config = dict(
    targets=['tissue'],
    num_classes=9,
    arch='mlp',
    layers=10,
    norm_position='pre',
    drop_path=0.1,
    residual_init='zero_last',
    muon_scale='original',
    nesterov=True,
    warmup_steps=1060,
)
Rows from block 2 of a small image classifier, named by matrix and row number. Rows with one number belong to one neuron. Each number is 128 + 24 x the weight over its row's rms, rounded and kept within 0 to 255. All counts start at 0. Numbers have three digits each. After the name is the row's rms in percent of the matrix's.
After each neuron's rows are labels from the 100 images, of 14976, where the neuron reaches its highest value: "top examples" is what is common among them. Only what is clearly more common there than usual is listed. The data: stained colorectal tissue patches (NCT-CRC-HE-100K). In brackets: how many of the 100.
# fc1: MLP up (model.blocks.2.mlp.fc1.weight, 1536x384), inputs 0-191
# fc2: MLP down (model.blocks.2.mlp.fc2.weight, 384x1536, transposed), outputs 0-191

fc1.693 016:133175136170107156168132117114157119120116140120130069176101138092107138176106105187083094119140154117089170165124127116112089108147160109113123157166084126131139107157193123072112109114102112165096121093162100093121154122111122135127115131106088171113089122115119130134141150080100103138112126118111139121105131107133107136110145103151135150116156153100141118114079149126155122121108154096128117148109132128130112095133161135119123127156188128068140123155105103114157169081064090093125071137168148143102153126160148137133129118118126141136125135138157142119106138151131149116
fc2.693 019:160125144141120082142140109142141135137153109143165164088103099153128128142140128131080115125157082110107181089161111120113103179146107111165147135110041179147125126156134174106137214169084142142137108125098168095157153142134185105174157118118118159109168166101161149126079167141100144112089159115113145123091185159135112144136104129165121118149166122119131110107142122112125110114106124132138095122117138128108128136151109117147127165164121151119125096095146109144146147147148099125136125153139167092096088137067120141131139149141108099102125121129121104137169182113139133112
top examples: tissue: tumour epithelium (59)

fc1.106 071:087115125185105181126127146128060126098088137128144148159147131110137156141126144144117097136132132107085180151143097145105133135134122149141122126113133146101162083108142140134155065139119116121115109134147129152079123112145147150115133125161177122130128113107145099144104107126125129075149109140107121149094124124165151163083147114132138133101112087138145136132121120123178114129158138122117134118158183131161122115185108110151133111159118169131175172133136167114106129150132140112092175149123091110130137101130143139110104123108142104105100156159144115129089087198119112075
fc2.106 092:096115101132149113172075133130122121160146118109120113131162144152102126142114141096081167106086118137090095081144103140112130128127134124147101140116158115123116126164136097084128161104072122107120150160104141116150107119112170111140146165062100143117179119091103166137118171133176164114091120088145163093099139117124099129173123129152127120122099113130087149166143124132144161102109156117116136089124153065150131120099161113149099142131160123097097118118128110118118135169132126108153129166141135113127130126068106124163183161141134109133136111167131088166132132074142091112
top examples: tissue: adipose tissue (75)

fc1.124 142:149119113163119127125176102175186144182118148154138119125129136094136129121113114121115141105133119155138136149181128116146135124134135122106126111140116124192123103099142116127131113109185106136094108129134126146135126143171130145132122103092144170143134148118149130137162193143158137093135150128080148106116106181147119119128116137149085122132153142156134127185163143110096153099133145134141089096170093168123123143108149142134133142157119130141091160129122137123128138106161145102150101152092112137149145131110131115119104097084114070107146160147154135122144135122094097107
fc2.124 161:141101158167101149116156151142118155100125151132157161133112146125096126128068102176112143123148115154105150167094128144116113091165142124115114124113138107105124126121122115054085149122155100136116139123122090115119128164123121130179127104107111129125139108149136103084110180096146115106163126148090144140114114175148111140068103125132110119137120085105140136124101137099127074138158153143193117116112124141151144157149140119174141193072147161155109122100137112097164108156150114156107129122127113122154127110103118169112177113087148093128156135110133075131136107184113155098
top examples: tissue: adipose tissue (33); tissue: mucus (32)

fc1.174 030:077098107153127110137131129145129152173157128158118115146124163159148105137149144116084088076168141130096135139136145131110116123128130123122166114119132128117129069069115131173184097128125130194136145110154121137114116099125123148087136130106151150117137142117109109100158126143090155091105131086150157132107150140152081165146123112154135134150127166083122129153121116095122102143154122080134142138136161158144118103141097160123101086141129122091145159061118154141162111147104130119113128174143109128117166154145108161118088133120103105126078130099145133136096132158098112120
fc2.174 045:117125124119147131147124132139146086138111115145124127117128128141111128096093116114090139130118101109111087141108116143111135112160121148116124106094125118153114140159146139118106164122078163110111111136061126105125124124136134091176149127137115133128165105112148145114122148106139146152141135114106117104138141123087122123129138155156138087140127132187123127157139133169128163121143150158118125116093154082132144154148131091122133169133127131133103112130132075101100141155119120113169111145131132061113100138098133090121171175138130074107121100156105095117145171089130151109
top examples: tissue: adipose tissue (58)

fc1.147 193:097110105125129129139134129132142089142143118152158143079161160161169105114134088170128124107150151146165145135149144179145170116095123152087133152108155132124110165124135127149155128146165114124151099123149137148104116111136119122158130136121149128131169121118127117153121170143125100097127095131137130145130139104143131134167150134084125135123099116125126202134116085108099099140146120133095128114126148113153136166152109155120129132151101102124114146138126099171132129156111162133134169145103164085140144156137140113107067102159146115145137138087141090122118160139129108122
fc2.147 181:118139113099103150146132142106121137127157157141145171155182148102132137116120086137127114137112158106142108148151141134114161140061064118109119135121094125124168132161142131094135153115153142150140167147090113117153124146181141139123176132116103143096136149124127126135108105123146167160188139143149093117151158113086158145178119125120103096154116121112120098059133151185155142121073106137143116085134135151094129167155123120136135091150112117088082127135104096134114071212112131126143131127131146077144108122112156183146088129151137105130106115101088108138138144085145131105
top examples: tissue: adipose tissue (36)

fc1.306 006:129154108114143141154147144147113116117150143120123122162156129151133097123172145140070109121204178118026131168147126113105124118107153117147090098108117136110124067085105112170170019105138135178160090112114111139109138080126094139093137133119125140128108119132109124087102131114123144129126141102118155141109104137093120110119155110112114126123101132076135102133115122091154130150153134117131141140108103082123118121129108155126105133149113118094171155085158127131137101128121113102103153117127130124131151140140128150101131102134131130136106138103156133132090120156121113125
fc2.306 011:133107080139134095179138140142156107147106111149116143091129141166115152127093122119119138142098085107149135121103125098142116147163115145119105098137072120161126154194128154121119198133082151131112135134090144089137115160138143097146128127149131127112181145091157139120129148150144145131127128116134147114120160141102090134122139150140133096134155137182133140190148123144114165103131138134134111112130140116116131132164121096123155149160127137146111105123109089131137128163133122130159133153130129074094141119114143111189159160130115101102146113139111085133159171079125120117
top examples: tissue: adipose tissue (82)

fc1.750 050:108130118091150141098105127129121084109130128095124077163146110113123148137157139118071088140147165088104109107124153150121129132110155113143091134120131138092139131093112090142147016112131132185140115147122149129110136092149188120116121160158095108124133114127113094104115080103101131102122123110129107134135130123128101118064155121122156091130143125112100088103108130133109126134135114118134168131119113135154174103149133146135107122120143092127175153111119121124125120142133163091124164104132134126144099149134132173146165147135136120137130133111150112120103108188133098121
fc2.750 076:113086090086140092170093131137164135132148097112122150073115168176158149123098151106133128114104119080164121084092121111097148118141118140145091110150075115152106140192147100150136191122114137147126118132086122092116121178112165151119108132113127141142120155076172146134131129127165140113116124119153135125107172107136111119104131159140110090152135137154108180158138121113151134104108126127146132114152111110131191145150147103141147126150129148140127092137140121157127115124136122155137163145124121095110148125118145118165136160140133162093125117132105124130140159116151083112
top examples: tissue: adipose tissue (59)