{"model": "image classifier", "dataset": "stained colorectal tissue patches (NCT-CRC-HE-100K)", "train_examples": 45211, "image_size": 40, "crop_scale_min": 1, "horizontal_flip": true, "rotation_deg": 5, "targets": ["tissue"], "num_classes": 9, "arch": "mlp", "layers": 10, "norm": "rmsnorm", "norm_position": "pre", "activation": "squared_relu", "mlp_ratio": 4, "inner_norm": true, "drop_path": 0.1, "width": 384, "label_smoothing": 0.05, "loss": "cross_entropy", "init": "lecun_normal", "residual_init": "zero_last", "optimizer": "muon", "muon_scale": "original", "lr": 0.02, "momentum": 0.95, "nesterov": true, "orthogonalizer": "newton_schulz_5", "adamw_lr_other_params": 0.0019, "steps": 35500, "batch_size": 128, "epochs": 100.5, "lr_schedule": "cosine", "final_lr_fraction": 0.05, "warmup_steps": 1060, "weight_decay": 0.02, "adamw_weight_decay_other_params": 0.05}
Rows from block 4 of a small image classifier, named by matrix and row number. Rows with one number belong to one neuron. Each number is 500 + 40 x the weight over its row's rms, rounded and kept within 0 to 999. All counts start at 0. Numbers have three digits each.
After each neuron's rows are labels from the 100 images, of 14976, where the neuron reaches its highest value: "responds to" is what is common among them. Only what is clearly more common there than usual is listed. The data: stained colorectal tissue patches (NCT-CRC-HE-100K). In brackets: how many of the 100, against the usual share in percent.
# fc1: MLP up (model.blocks.4.mlp.fc1.weight, 1536x384), inputs 220-274
# fc2: MLP down (model.blocks.4.mlp.fc2.weight, 384x1536, transposed), outputs 220-274

fc1.484:496469479474522541507503471477556514506504426503539511521506433495502486494441468501514532533452463518512475503487559530517482327471477530547476561531558532494488460
fc2.484:503513541528459522502469454509533501457488507547637550452504432490539526558530534486457505496519498486468509478530474531454528528494578485506505477508466523503469506
responds to: tissue: cancer-associated stroma (88 vs 10.8)

fc1.651:446519484501520498464459549602499511531531456470462534493446574588441520494451522525482551484550512572485541470490503469516497513419481489546519487476584522494564490
fc2.651:554516466508542521527550475460369489463527527501467511492478424481490500461483450521578404520528478488532487552550445511556511556546563498520536512567513551484518513
responds to: tissue: mucus (64 vs 9)

fc1.303:448440513469548504486452508559408422481479460506545500501522525493450466461558527502487509487440447493505464464554454419557572441440499522498472482531543473568525528
fc2.303:564517452548479484545533557444518522495498558544451433499531459474499495481469441518477451537547483505507516449472510483488434495467453506488487566457472506441503452
responds to: tissue: mucus (70 vs 9)

fc1.134:457465531490477504549506495487520513464552439485489486460523482489574528517526499473482515481527458514508404458491516484478495500529506529532468489480534476512536467
fc2.134:495582474553515534501506535541489502459503541450474463544473561580432558461500470558462478532478479506492478489498549560534476530478452544459541513471501501492464478
responds to: tissue: lymphocytes (99 vs 11.4)

fc1.249:490467511513492492519527530553428552519516512417416465475535466470514548511517536534491536472477513496506480483527526586436525568576411527452454490500457479485476495
fc2.249:553467529546481563583459512475481546470469494517530462467494502488462440476514450559528545518522546531485505364560535577513454454446563482548541498528508508541494574
responds to: tissue: debris (57 vs 11.1)

fc1.2:485517492521550519484536509495509595521550492427504477516494496490519517597449507453475533527514548500578523509512520495493458499540502502510470544561501444576527464
fc2.2:503520444498470466544521455519453462488508476494487537482467520537479508481568472576477478469531505537501528546576443514509559484501473506546532491521417566545475496
responds to: tissue: debris (44 vs 11.1)

fc1.540:440578535512492533541435488544542478561430508483578444534532509546562512437532440464510543508465488498457505480563472439511515467487594468493473539534464603520496558
fc2.540:485506482521552523478483565414426504497540454517539534423515500444529489424499480490461490463581568562461574514496565491542457531468489410532432505495479463510484452
responds to: tissue: smooth muscle (52 vs 13.5)

fc1.506:472522557516510533495496509593508570510410548550517559420557527494551464546520501520453507533561497578465503517473550527490500515479476537552460538527551515471455598
fc2.506:471488553509487503503441524543442465498466452482484472518509422477505453545521464488571510475507528479482503456485465522530531458527473443491526453468475574501516472
responds to: tissue: mucus (36 vs 9)

fc1.586:486603488438511532520495534483462508490462403514586542487449526526544460506467498502536526503490445554474567519542550482493563453476526545521484513526524514544477506
fc2.586:482464565531523514442516500531529420544374507545441532579519433496492540483510528478523434510537512477486474471509480529549455511545492484559521420451416565456527460
responds to: tissue: smooth muscle (72 vs 13.5)

fc1.626:527537502470541472541479461597530552507449496569453466561508475536547530492492470460552535465529492502504466440555399481499542477531528433488463498479436467466539483
fc2.626:493433431521489425514470478515505526528549511487547471430494549508438448478492547545473472436486521505459477439500514553462450539515470507521485487478467468480497460
responds to: tissue: lymphocytes (91 vs 11.4)

fc1.759:461471468465578582484443502522462541525545530442394440491474495472537483543535492505557518509454470570468564531486573529536502444402526562501552452515589418512465491
fc2.759:499495503515447562529513480477558491509413497495538521555463496532515531451469492524475401449546576462521510497484452513434494555561584475480442542489420502529484488
responds to: tissue: mucus (62 vs 9)

fc1.106:455524501526558467515459522517530500523483481591581471495459513505439490539482557516535471483505437495518554509498524508544448560472522560468566580473511527469525464
fc2.106:417463557486547491507493454501495449538514474523499486485523524511536513446461563536491482486501545493538503452537508574445504640562476466462517548485547473491525496
responds to: tissue: adipose tissue (100 vs 10.3)

fc1.162:469527556463519514539511467552476574575547509554486471529524451516474573458518554499423500521503509432564466506521428452577479461583534461479512482509456518429499477
fc2.162:491516542501558550433518523533501481478485489556486536451487520510567439486545454496482491511542526479470476472474488494478531583527449509515444551510495496494503462
responds to: tissue: smooth muscle (73 vs 13.5)

fc1.538:486605489513534439559576529471469455509531488516458489433498585383556513452500511540533518485580534515501508542525453499534522517492544531465502485459518511536460518
fc2.538:540486458482550526492454436487437515484403505486539436525488456487413440547512532499513528484413487535541491487471532522536515402552532477492542522510516567425503460
responds to: tissue: debris (39 vs 11.1); tissue: adipose tissue (28 vs 10.3)

fc1.251:470528537540607490483436482504486560473516508443526511585520514502523500448509499529522449538492500530515472468496466492473539496512504555498508505461492526557509485
fc2.251:497565502503568503461530596526502495485531466478587442506543504475542551525567533479499563529488499494494564482520554563531503598531532488498549502495489501448474432
responds to: tissue: adipose tissue (100 vs 10.3)

fc1.435:547460526464493506441466489487523587467517497515448543483505479485596544466464461462540497518528496497535483480510462509464563565476476494463490491435450501448457507
fc2.435:530446511534482553522488493480502559459517477474474456472479506502534517559478511489453502510524530480449459535566471428527495582462487453427516511546530561541527505
responds to: tissue: lymphocytes (33 vs 11.4)

fc1.29:440436510420462524547507496495481552556529496477480576515477524483510531510494547514480480525487475517480470557534542533458449441493498530464465526564452454448550515
fc2.29:508590512565475459530478467485487458466541509520502467489506522568505457482506476508563474544517485494509468504465483420604502461458460474522411533487529533500463524
responds to: tissue: tumour epithelium (50 vs 14.8)

fc1.345:550506504473502528522452542538462463500437466557442552550508514578593510493525445518539490598511518559571499507502484542582484470509477436536558468460531452443498519
fc2.345:514522483530515498457488486586503520581459518525609466414488525489475524492516540486498525549539457469465464475435495521532455493531483516532504513493570419497535447
responds to: tissue: debris (44 vs 11.1)

fc1.581:469459521485500464496466509508493499445442608536458578514528534445614507490531564500524514471456533481504508472441547476481440486462441453526492466524487500491508499
fc2.581:551503469501534463416525516473547455491513612520566481504480514481474526486487519531498416491454535519538482420482492482441414456527564567539546562467470526468470509
responds to: tissue: normal colon mucosa (47 vs 8.6); tissue: mucus (36 vs 9)

fc1.618:501524542528551489595562514521538457501546519429506466506524535479508550475442444489487468553474483507453527464569575499511482533473565498462552545460438490473545490
fc2.618:553467501467475462422524469513513493442537472515424487482534468461517451502460457528445572526496510491530479562514571446516527474509508480457465628532517542438501494
responds to: tissue: normal colon mucosa (96 vs 8.6)

fc1.289:574501508448510475489506485425485496454442552468541500507447456400431551469531550571517494391469430478501470573480524527465561555515540570452506572439512513508520473
fc2.289:441507478570450464459484503548504475496592484563444517501605545587496513536427419506476548624524521531490529460485507461525494501428477454522496426586556507528460549
responds to: tissue: adipose tissue (73 vs 10.3)

fc1.69:478534509517504584581544498498503469490454500549525517484480444432394354535544542505507507486535486488579514513558524529464508421477439499541510467551510539431487565
fc2.69:475524466483549437479493474507544475463540616569483524514462477495514480506511537473534455545529494454464503550389530460556447479488407481505476433459486482517545614
responds to: tissue: tumour epithelium (99 vs 14.8)

fc1.71:495514495484569490451515532444472533523470572487496527552526481516588441543526496497491517505514512501500458426452496526486526456526493496449493512440492467432455480
fc2.71:474434483538513565524520474511486509559559452476470500449490521459474513492518481515516510528564434505552577507462476483524489580501424517559478517552493534497545471
responds to: tissue: lymphocytes (65 vs 11.4)

fc1.747:440485519503457529506519472501488526484538519528530407476422566508508480537466485473508485458456482505574519513531478424504538473492417513485503427485483494563480563
fc2.747:498529517516553437511500528572506503460483497505490515490549480522579470445404471476465509561506537456462442539483469519556514536582458492530486489542586488420566534
responds to: tissue: tumour epithelium (74 vs 14.8)

fc1.767:519505528559558467540499434464455599466559569471612488495548528506472481496531492509509512537521537523479450510543513483464509527475536559543492530568495552509509552
fc2.767:448554505502552487452477554559487444521495458496477491568501484540520489538498530496496558539490499512478571524476521483560543578495541504504533478466496497505485445
responds to: tissue: adipose tissue (99 vs 10.3)

fc1.270:493520532472465596551512512529534478521523535492574499505492449548447524555552521544504492496492529509504499487533510477568464454529510531512533542489512572507494503
fc2.270:506422461468429435539499481478407520526475466558442551523491537433490527476560523493463472461520465485488501507385488545462499480457511438478495454509475546502497468
responds to: tissue: tumour epithelium (37 vs 14.8)

fc1.555:490512457477537442407492468484459468461430529427510527472517547510403528535500480488495382465469407486497500502541566506501498568471514490513503495461440542562507497
fc2.555:444552515515503531549503568564519452496592443516502456471515448463489462407503462479508461543565572531529511511515425494489474560503537479578472475527481553567440474
responds to: tissue: tumour epithelium (95 vs 14.8)

fc1.248:502534497516479550489488565500514484552438515550494515475491466443487524538593451543571526439469513497480504550527497506532455500459514493456530506531527517458455492
fc2.248:508419480504518522434552479516509498453478466546448554543511479441422387520435564494521443461514460520519501426441500471491512445493482516494511407453514499570464570
responds to: tissue: tumour epithelium (95 vs 14.8)

fc1.335:488512524485445579526460471574495513464572442397436530476495517499509520492507500515519500526425543474427528471494507457526480489493468544485518476503473525507533458
fc2.335:443505487483454395465610561497514488536553473497511495525470546532547491476558475463449559516516460507492435537530544430547431473487514544483465497537489511463515488
responds to: tissue: tumour epithelium (44 vs 14.8); tissue: normal colon mucosa (43 vs 8.6)

fc1.482:512518526538481513432524507512479502487480578463550557508448519481592552491434526477454545438528508488451516469487484540479536515492586555458441486443536511596440501
fc2.482:533458473478459501466496432450497481473438515424522525521487539590492523473432542512525564444514474450574559515532444514463530591449487511493452463416448511447546421
responds to: tissue: normal colon mucosa (34 vs 8.6)

fc1.670:477469490466453501524415453469562607498500461477492545507434481503549507522542529492482454506454504528504486502488573489558467537536506542540492440513494492542510572
fc2.670:461467508534524489467496579496498474545424607485497493466533529499560518542469474518480565536477488481486494460519540460540519444461477486537501473418578498453523480
responds to: tissue: lymphocytes (95 vs 11.4)

fc1.398:493541505533440504522472507494554558497554491405550520453484468550522543485470476495508444537470484505454471546523560520447493564532595470506457456491531423539475489
fc2.398:568505542476423516465590434499491457517388541551550529432481475497538574492511533479468552433506553449479516492530481439459474580534488506473464478568459507503505539
responds to: tissue: cancer-associated stroma (93 vs 10.8)