python train.py --targets=["tissue"] --arch="mlp" --layers=10 --drop_path=0.1 --optimizer="muon" --nesterov=true --orthogonalizer="newton_schulz_5" --batch_size=128 --lr_schedule="cosine"
Rows from block 4 of a small image classifier, named by matrix and row number. Rows with one number belong to one neuron. Each number is 500 + 40 x the weight over its row's rms, rounded and kept within 0 to 999. All counts start at 0. Numbers have three digits each. After the name is the row's rms in percent of the matrix's.
After each neuron's rows are labels from the 100 images, of 14976, where the neuron reaches its highest value: "responds to" is what is common among them. Only what is clearly more common there than usual is listed. The data: stained colorectal tissue patches (NCT-CRC-HE-100K).
# fc1: MLP up (model.blocks.4.mlp.fc1.weight, 1536x384), inputs 0-54
# fc2: MLP down (model.blocks.4.mlp.fc2.weight, 384x1536, transposed), outputs 0-54

fc1.627 006:496560492540479523445523540489430418540540407464453469486522499446508503476533483540407515507476595516448529501412471426572501502540472452433555414457479508525433497
fc2.627 011:471584526518489524436506511520501517537486607486557449450477565493517459513534457553450520445455532466481468499520498476457492464494465511566501499503445492521497541
responds to: tissue: smooth muscle

fc1.26 161:403510551493541587455498526509485544553588458488472449477466517495482454495533493468544530557530507513501533462476498467492561480490488476478496524482499505451510481
fc2.26 157:499460567514548436583478547518463510524519516462494492515540441521469552526483534576455490471507533510551540457523418553457561480545420512542518449423491475534462497
responds to: tissue: mucus

fc1.724 153:498465560534493533420494477485496557483529573546515472469442500474530448471510450484487463459456508532552449414484474530466525535522541533506530582394465465511490436
fc2.724 221:500474487460499423485536505541582517513488500448492578487526545468435480498449559498528513576533545441510509505495514462496527484477527419545476535570554551513507460
responds to: tissue: adipose tissue

fc1.460 049:425510508529460486527511574526513609410477535402536515476470448477501524515530485522492531507434474558506452496465515519446529440421517514471528516541492463526520496
fc2.460 060:465616450541487545509528613507491445482495504559470528555459592545481461578529503523450528578434522554482505440460512494484531512499597499487485519484505480455461463
responds to: tissue: debris

fc1.454 025:564490506419573495481473553511493573498515531498452513503512568511488464530506449485518536510529494453566519460574453467465502485529444508537450493468510477540507391
fc2.454 029:478485558476519502502489514498461515523499509478478525444578509514495494502507520513579433426481540522588533444514539550518545497430504414436564547567465473501415513
responds to: tissue: mucus

fc1.446 176:519545510495468491539547549569540586532579482500554503512513536520501406510534479463464442438523465527431485440577525442437515493480536560563427588506462501538478512
fc2.446 173:496431490482515482496490527471416476439543507539473557447587491408533590446528534511570502562499526519583570513394469559521419477572494525445524465485494512515581462
responds to: tissue: mucus

fc1.388 160:431556408507537474476500441505446495524600434451461471466547535499498481440516552504493485516442465546569475532570587516531567461515524523475480517532537519522484485
fc2.388 149:500563501564449503432514466536510482580488564493442422484510531544557467501568518549510439402551529497521456538475489476536575459545493548466534458464540525416517517
responds to: tissue: normal colon mucosa

fc1.94 201:516489500502507522447487486548470543503538566558549525534530547512504487544442444559488420459511559514533574370534501454505458573452453492601471483470500450548459441
fc2.94 185:500524468502533459523502554483504472471522456457467525476453476498539425534546544459545483495545467552501592496541456500516517553593599525521596587528480470474512479
responds to: tissue: mucus

fc1.30 018:464499503539462486478487488412557457436517562446487448476503510545521476506497423499476501479464487486529454510599530513476476592605588510572501493517491507501474579
fc2.30 029:479524469474505526445411449468481463488432528510515460416548438477527581560505509534443455447404580425514559479497491422503525438519463514523492499488525495498521573
responds to: tissue: debris; tissue: smooth muscle

fc1.729 180:496463560486525473496434558577453603559556552460506454445500546638439524451462482540408457535458486449579468483428454473439567508503503461561517448470521462517449472
fc2.729 219:496499497505494584463508489436533450517530522485504492525446556523545433446544567552518506481477587509423360522507555466566501529451471497535542445468553500522504492
responds to: tissue: lymphocytes

fc1.577 203:485455512495507388509467428557583535467557544499587494513499507547467525497528506478561461588480546512489455366446557505539539508544553575476540466449554475430490513
fc2.577 177:555500467480525589447491511444522489475488526479441471500487486468460496517522446511523503444509405512523443579543542521529525497482523491533487495516443442501439530
responds to: tissue: cancer-associated stroma

fc1.461 095:559432498527433498504573436497456464530483504491519554454557527420414493534557480546449552547529592536531573491474443527531478452473581488530485479443539408533451462
fc2.461 132:471500486504555420450472517461522560461557595480558472520493536452474507474520531519480536515478535535496523543590477525556533515478479518456552576495499590468489535
responds to: tissue: adipose tissue

fc1.645 170:491504497449483512504525535573496512494525438492451483416608539536525542499400522486553469499511506456482486441491467492508514485517445537496515571496456459468480506
fc2.645 164:482488513547536485434480471510409457543469586505526492543455494547448495489554473500514543508486485479584503524485506444509533510509495526483516564436500449484466475
responds to: tissue: adipose tissue

fc1.634 075:518546422467536563493465418450468520551528484512463440586488505470500429517530518504501539457467489512524492470551516474571518528499516521476492508492537494447519512
fc2.634 090:527528489536516456488483442502547509552505520464458398419507541482531552444443533469430436450548506461557555533515494546475515463517475505498494506563603481541490517
responds to: tissue: normal colon mucosa

fc1.335 070:476561520484487469502462514551492439511465523475518499635481455491537551550427545534525446490491530479497534557513456523464541477495487554525495483484509515453450590
fc2.335 093:559483467497517426449530384504583470455569473498472489487532529517473495435413512471436524539533499460530499548554460515498473547461516533431512502490540534559535527
responds to: tissue: tumour epithelium; tissue: normal colon mucosa

fc1.164 100:526475515514516518515462510565537565472443477470503525540462505469411533487519526501440423421564516439425501517428406582504606504460516415462541498507513536467464489
fc2.164 106:493514428478546521492535434421484470449511538470482509473514552508561457476479517454572527483550533500519471479514541491529471517554506480525497499532465534498491467
responds to: tissue: adipose tissue; tissue: normal colon mucosa

fc1.185 188:491491521400445535555551490537513520477440466533562480572476501489470408515434472490487424515521469507492451504465485452477488531543447511543428483464507491558494515
fc2.185 186:496465550443490472491481602517460465522469508467480460604550444457567450509484545539481591490510511463526598497487537476450461471442532465470512545482513556536530465
responds to: tissue: mucus; tissue: debris

fc1.573 206:531469425489540506469487524510462468575470475483536546496502476399515507465482525502547494443532502492457517535536534468483425456444499531446536459482460521517569430
fc2.573 219:473467506473498513508458472498514503531429412499467475505450494542492506472513504476473574528462496489617452534476462516494557563507504418523447448446494507546539547
responds to: tissue: tumour epithelium; tissue: mucus

fc1.652 144:504465497489551540441458463532558479549496494467595496416541564421573526492461577477566443512552445490498507498573492489528486558588496570425443570552475478454433446
fc2.652 193:496577488505499531477522486432443561568481496467499476542549530499503426495547479538490525446458584467533479425476561561430514454511396531446525424573525494496540526
responds to: tissue: normal colon mucosa

fc1.670 177:518483438474592460491510555510500476569536578462503552433535473452551504517478499485535499483543445483521484484514467498462502527495555480462533497519568578493495492
fc2.670 170:472454466440510496483463483547499592445493499502490454574495488576542483531534537444519553443533477469482503485516463503502443421475440499452544466485569444533581561
responds to: tissue: lymphocytes

fc1.467 141:519584456503447487502508420469449566553509494515487516540526455458480546518459436454610533485550461544471544495454447460507457487497493428475510485518578468490510574
fc2.467 169:456491493517489484468506533571418482505493497485564549540469578568505478475602501534430530574448502530518426484464455532516466538512492484516501518546514513503476522
responds to: tissue: tumour epithelium

fc1.78 136:512507498537447446512494516526501506494503448492454496492549480524512507515478482498440449579490492461427542462488496517499472535467532468545468463522493493449487523
fc2.78 174:478525495520506527474484474472509465456473488559491481479522520516503493481543472499531532461499518464493532508470489445438553464545522487405493549486568467505546521
responds to: tissue: adipose tissue

fc1.197 106:549492508522549459496562455569435455464486474458550546481482542475521490484473517448515530487435554545560495424507461436447593474497460464502542483540468530501458416
fc2.197 149:519573530567431493529522505489532541543567491518446517594505446483500559496433491544471559538402441620511604538512565443501438519535474486531483482492505488542499505
responds to: tissue: mucus

fc1.767 013:546485538482528467530506480543452496419551447500473478464454445508482498465516538521473458507548496470459454529449382532514530517484498453510502463476509476523487436
fc2.767 015:415457440501477481481502486598465447440459461482447498415512517391502468490480506470541505490558559476486531451482548515442503466589497449555560460506455517489556514
responds to: tissue: adipose tissue

fc1.65 115:500480430461494458498456476460531440448437561417516469489430540617521458498448566547473515458513489503479419511508454488539533491473527513437551523507479479527436474
fc2.65 149:495486491550509516516531486528409501484528437528446526493556459473498516505505454475472481519466533530479518529482634537510482492428516549620524520494482510455517516
responds to: tissue: adipose tissue

fc1.263 179:495602454548483534542507489434613511566527459463481515449483483537470493469529554525494495485511483485497499579484450471573598500481468507413559564500459489520469473
fc2.263 169:473425510540528420538485550540457525472478543485552505551544510461520585541519420462464452536504525514575527473507510473492472480549599552541494447526466417498484466
responds to: tissue: cancer-associated stroma

fc1.712 207:506464512427447412507486537472536486543499538434492507494470471523489454512499459470542472464488542519526497432592521495607468536505519510503497519551473458484542548
fc2.712 165:425447587472495530533476461505501531467467496581541514554450513568483506468489475498513473465536483540470560538506485540455498467534580427495474505448511504519445551
responds to: tissue: debris

fc1.444 097:495533496559502519519558495496451477522447441561475482488490494631485482481524539477449511545465481540456527493451435477488503531462502451462478496557441466488526458
fc2.444 115:424510431518527489539517516473487516526499467512529446553499490491455484478473455510532485499472630560429550490451572553620551493553484456491389558459477526454531444
responds to: tissue: debris

fc1.473 077:508482592449499592512525568450499563483527525504577458513452560553528524519521428489424466540481505481482394496510517439484477476445449427527507503479512493456469491
fc2.473 079:492541485541531552557527520493472472476521377493503480439566517527470447508585405430508455511507477532472479533429482498540474457494505502546503463434521482473465537
responds to: tissue: lymphocytes

fc1.306 059:485517505542592441492496462477527481519504581406507508493457533504537539479484454501499442436484481470562450453548530529509557515501438489462454536458522550537477496
fc2.306 071:505541424528458468553511480498529438505508459465497521519563587485506485480573607542547512458446488481508552556475481522539531473471570532532552455524502499471498492
responds to: tissue: normal colon mucosa

fc1.98 080:464493440539395532505559491484426461546555495512541486485490527536471502497492420515477502532501512602513560491436451463509543469581467489553525513449453540535509468
fc2.98 105:396523511476587523508482497458442540477450638507479470490539532476508452489550487496447506406451557506508513466530568477480423460430522543476541509541482458515470521
responds to: tissue: cancer-associated stroma; tissue: debris

fc1.763 110:514453470484501496479435492449480501521501463472471485581493474508527490505605551465475520505492487531558431449557502414503516508499481532526480496480492474478479510
fc2.763 133:514620472480502488484481404498515470555510570512491422450517516512488507457446526497471493466551454460571547633497494512484570484492451524441489530564607464496498529
responds to: tissue: normal colon mucosa

fc1.115 241:489476456481469454447523495532504473518545568426445543507532509438519505511511463489451458441543493496577507566484494494497458492554411520550526479501495460488447493
fc2.115 191:389521457506476448514491489397485484472524456533510491543455513484487550488458555512518383483382513573518483538467601532486524490527496511525533435540480566567558523
responds to: tissue: debris

fc1.376 138:441456575483479511477450496509516519475587539446529473483533474458514436560514544497470529423533491442517527521474514498461490527496442483554514503469582490500528588
fc2.376 170:549495507486478526515514551467512449600383509517467515506488457452499480474518554475490573591466525529554472504446516470522529535552504555480513437527400530519435481
responds to: tissue: mucus

fc1.188 247:555431529480535443495459414493478475505529499448492444426553526553529504507490528455532506458561567469508447430494516513523484510541409509474563477469572411459499496
fc2.188 171:481539427544445574522534513417563476455457465470488536512454508517425542538473495538476468519562502586506542474552587474497490552478548516518503518491460531501530519
responds to: tissue: smooth muscle; tissue: adipose tissue

fc1.215 177:496515524461523557400489503458523528470552475513472544537495552501455483468575554459452456454551437471458549500491452580442553511471532532478541478580524551542469528
fc2.215 175:516471416474505453465448482521447463432497469488537489466522510433560502491500468463509477435516553504477481502478548502545548421599447465516481504520465490419551484
responds to: tissue: adipose tissue

fc1.449 037:564462421519544396475500465427523511492415509463417537501461539429552482518551561487505542526476538445524571568517450498499517485536486479428583520523482561543436444
fc2.449 054:455444506510512552482479515528515454519551508469497518501512506480581496522476447484577517516432429498478510467467564509523504567493524537503491482503495447477499514
responds to: tissue: normal colon mucosa

fc1.521 112:446501519536566533491616531514496480574447523555573422490485543583467489411534461533429541557434484474525526470453507514496468496456482479501414523477530475460508443
fc2.521 145:467486504469523521480478478459489490583483445536484525489472549503520500408515436533532528599474594466504530481433461520514571539590518482484448483474463488472552457
responds to: tissue: debris

fc1.681 067:515574506511450473500534552507421527531527484543506532519574568438492508507502532574408487490479501499567493553499506566489527576552471511475468475505507550462519458
fc2.681 063:542500471511491490507499458585513496545482478453511499437506527472555460499567502482467471513460485492511390525520434521426514507524525530464540498571499463474472509
responds to: tissue: cancer-associated stroma

fc1.762 037:513431501552538458464556484533473518452473492517502514495475585515547486503507442529556482575424525437468506429541548511458538526524464542438487527518454513553483473
fc2.762 049:571573564484431504452524449509633479476524483447515440446567477490473511501499484518521543498426465497497527500468468521522460496528491483517565488512559397514514533
responds to: tissue: debris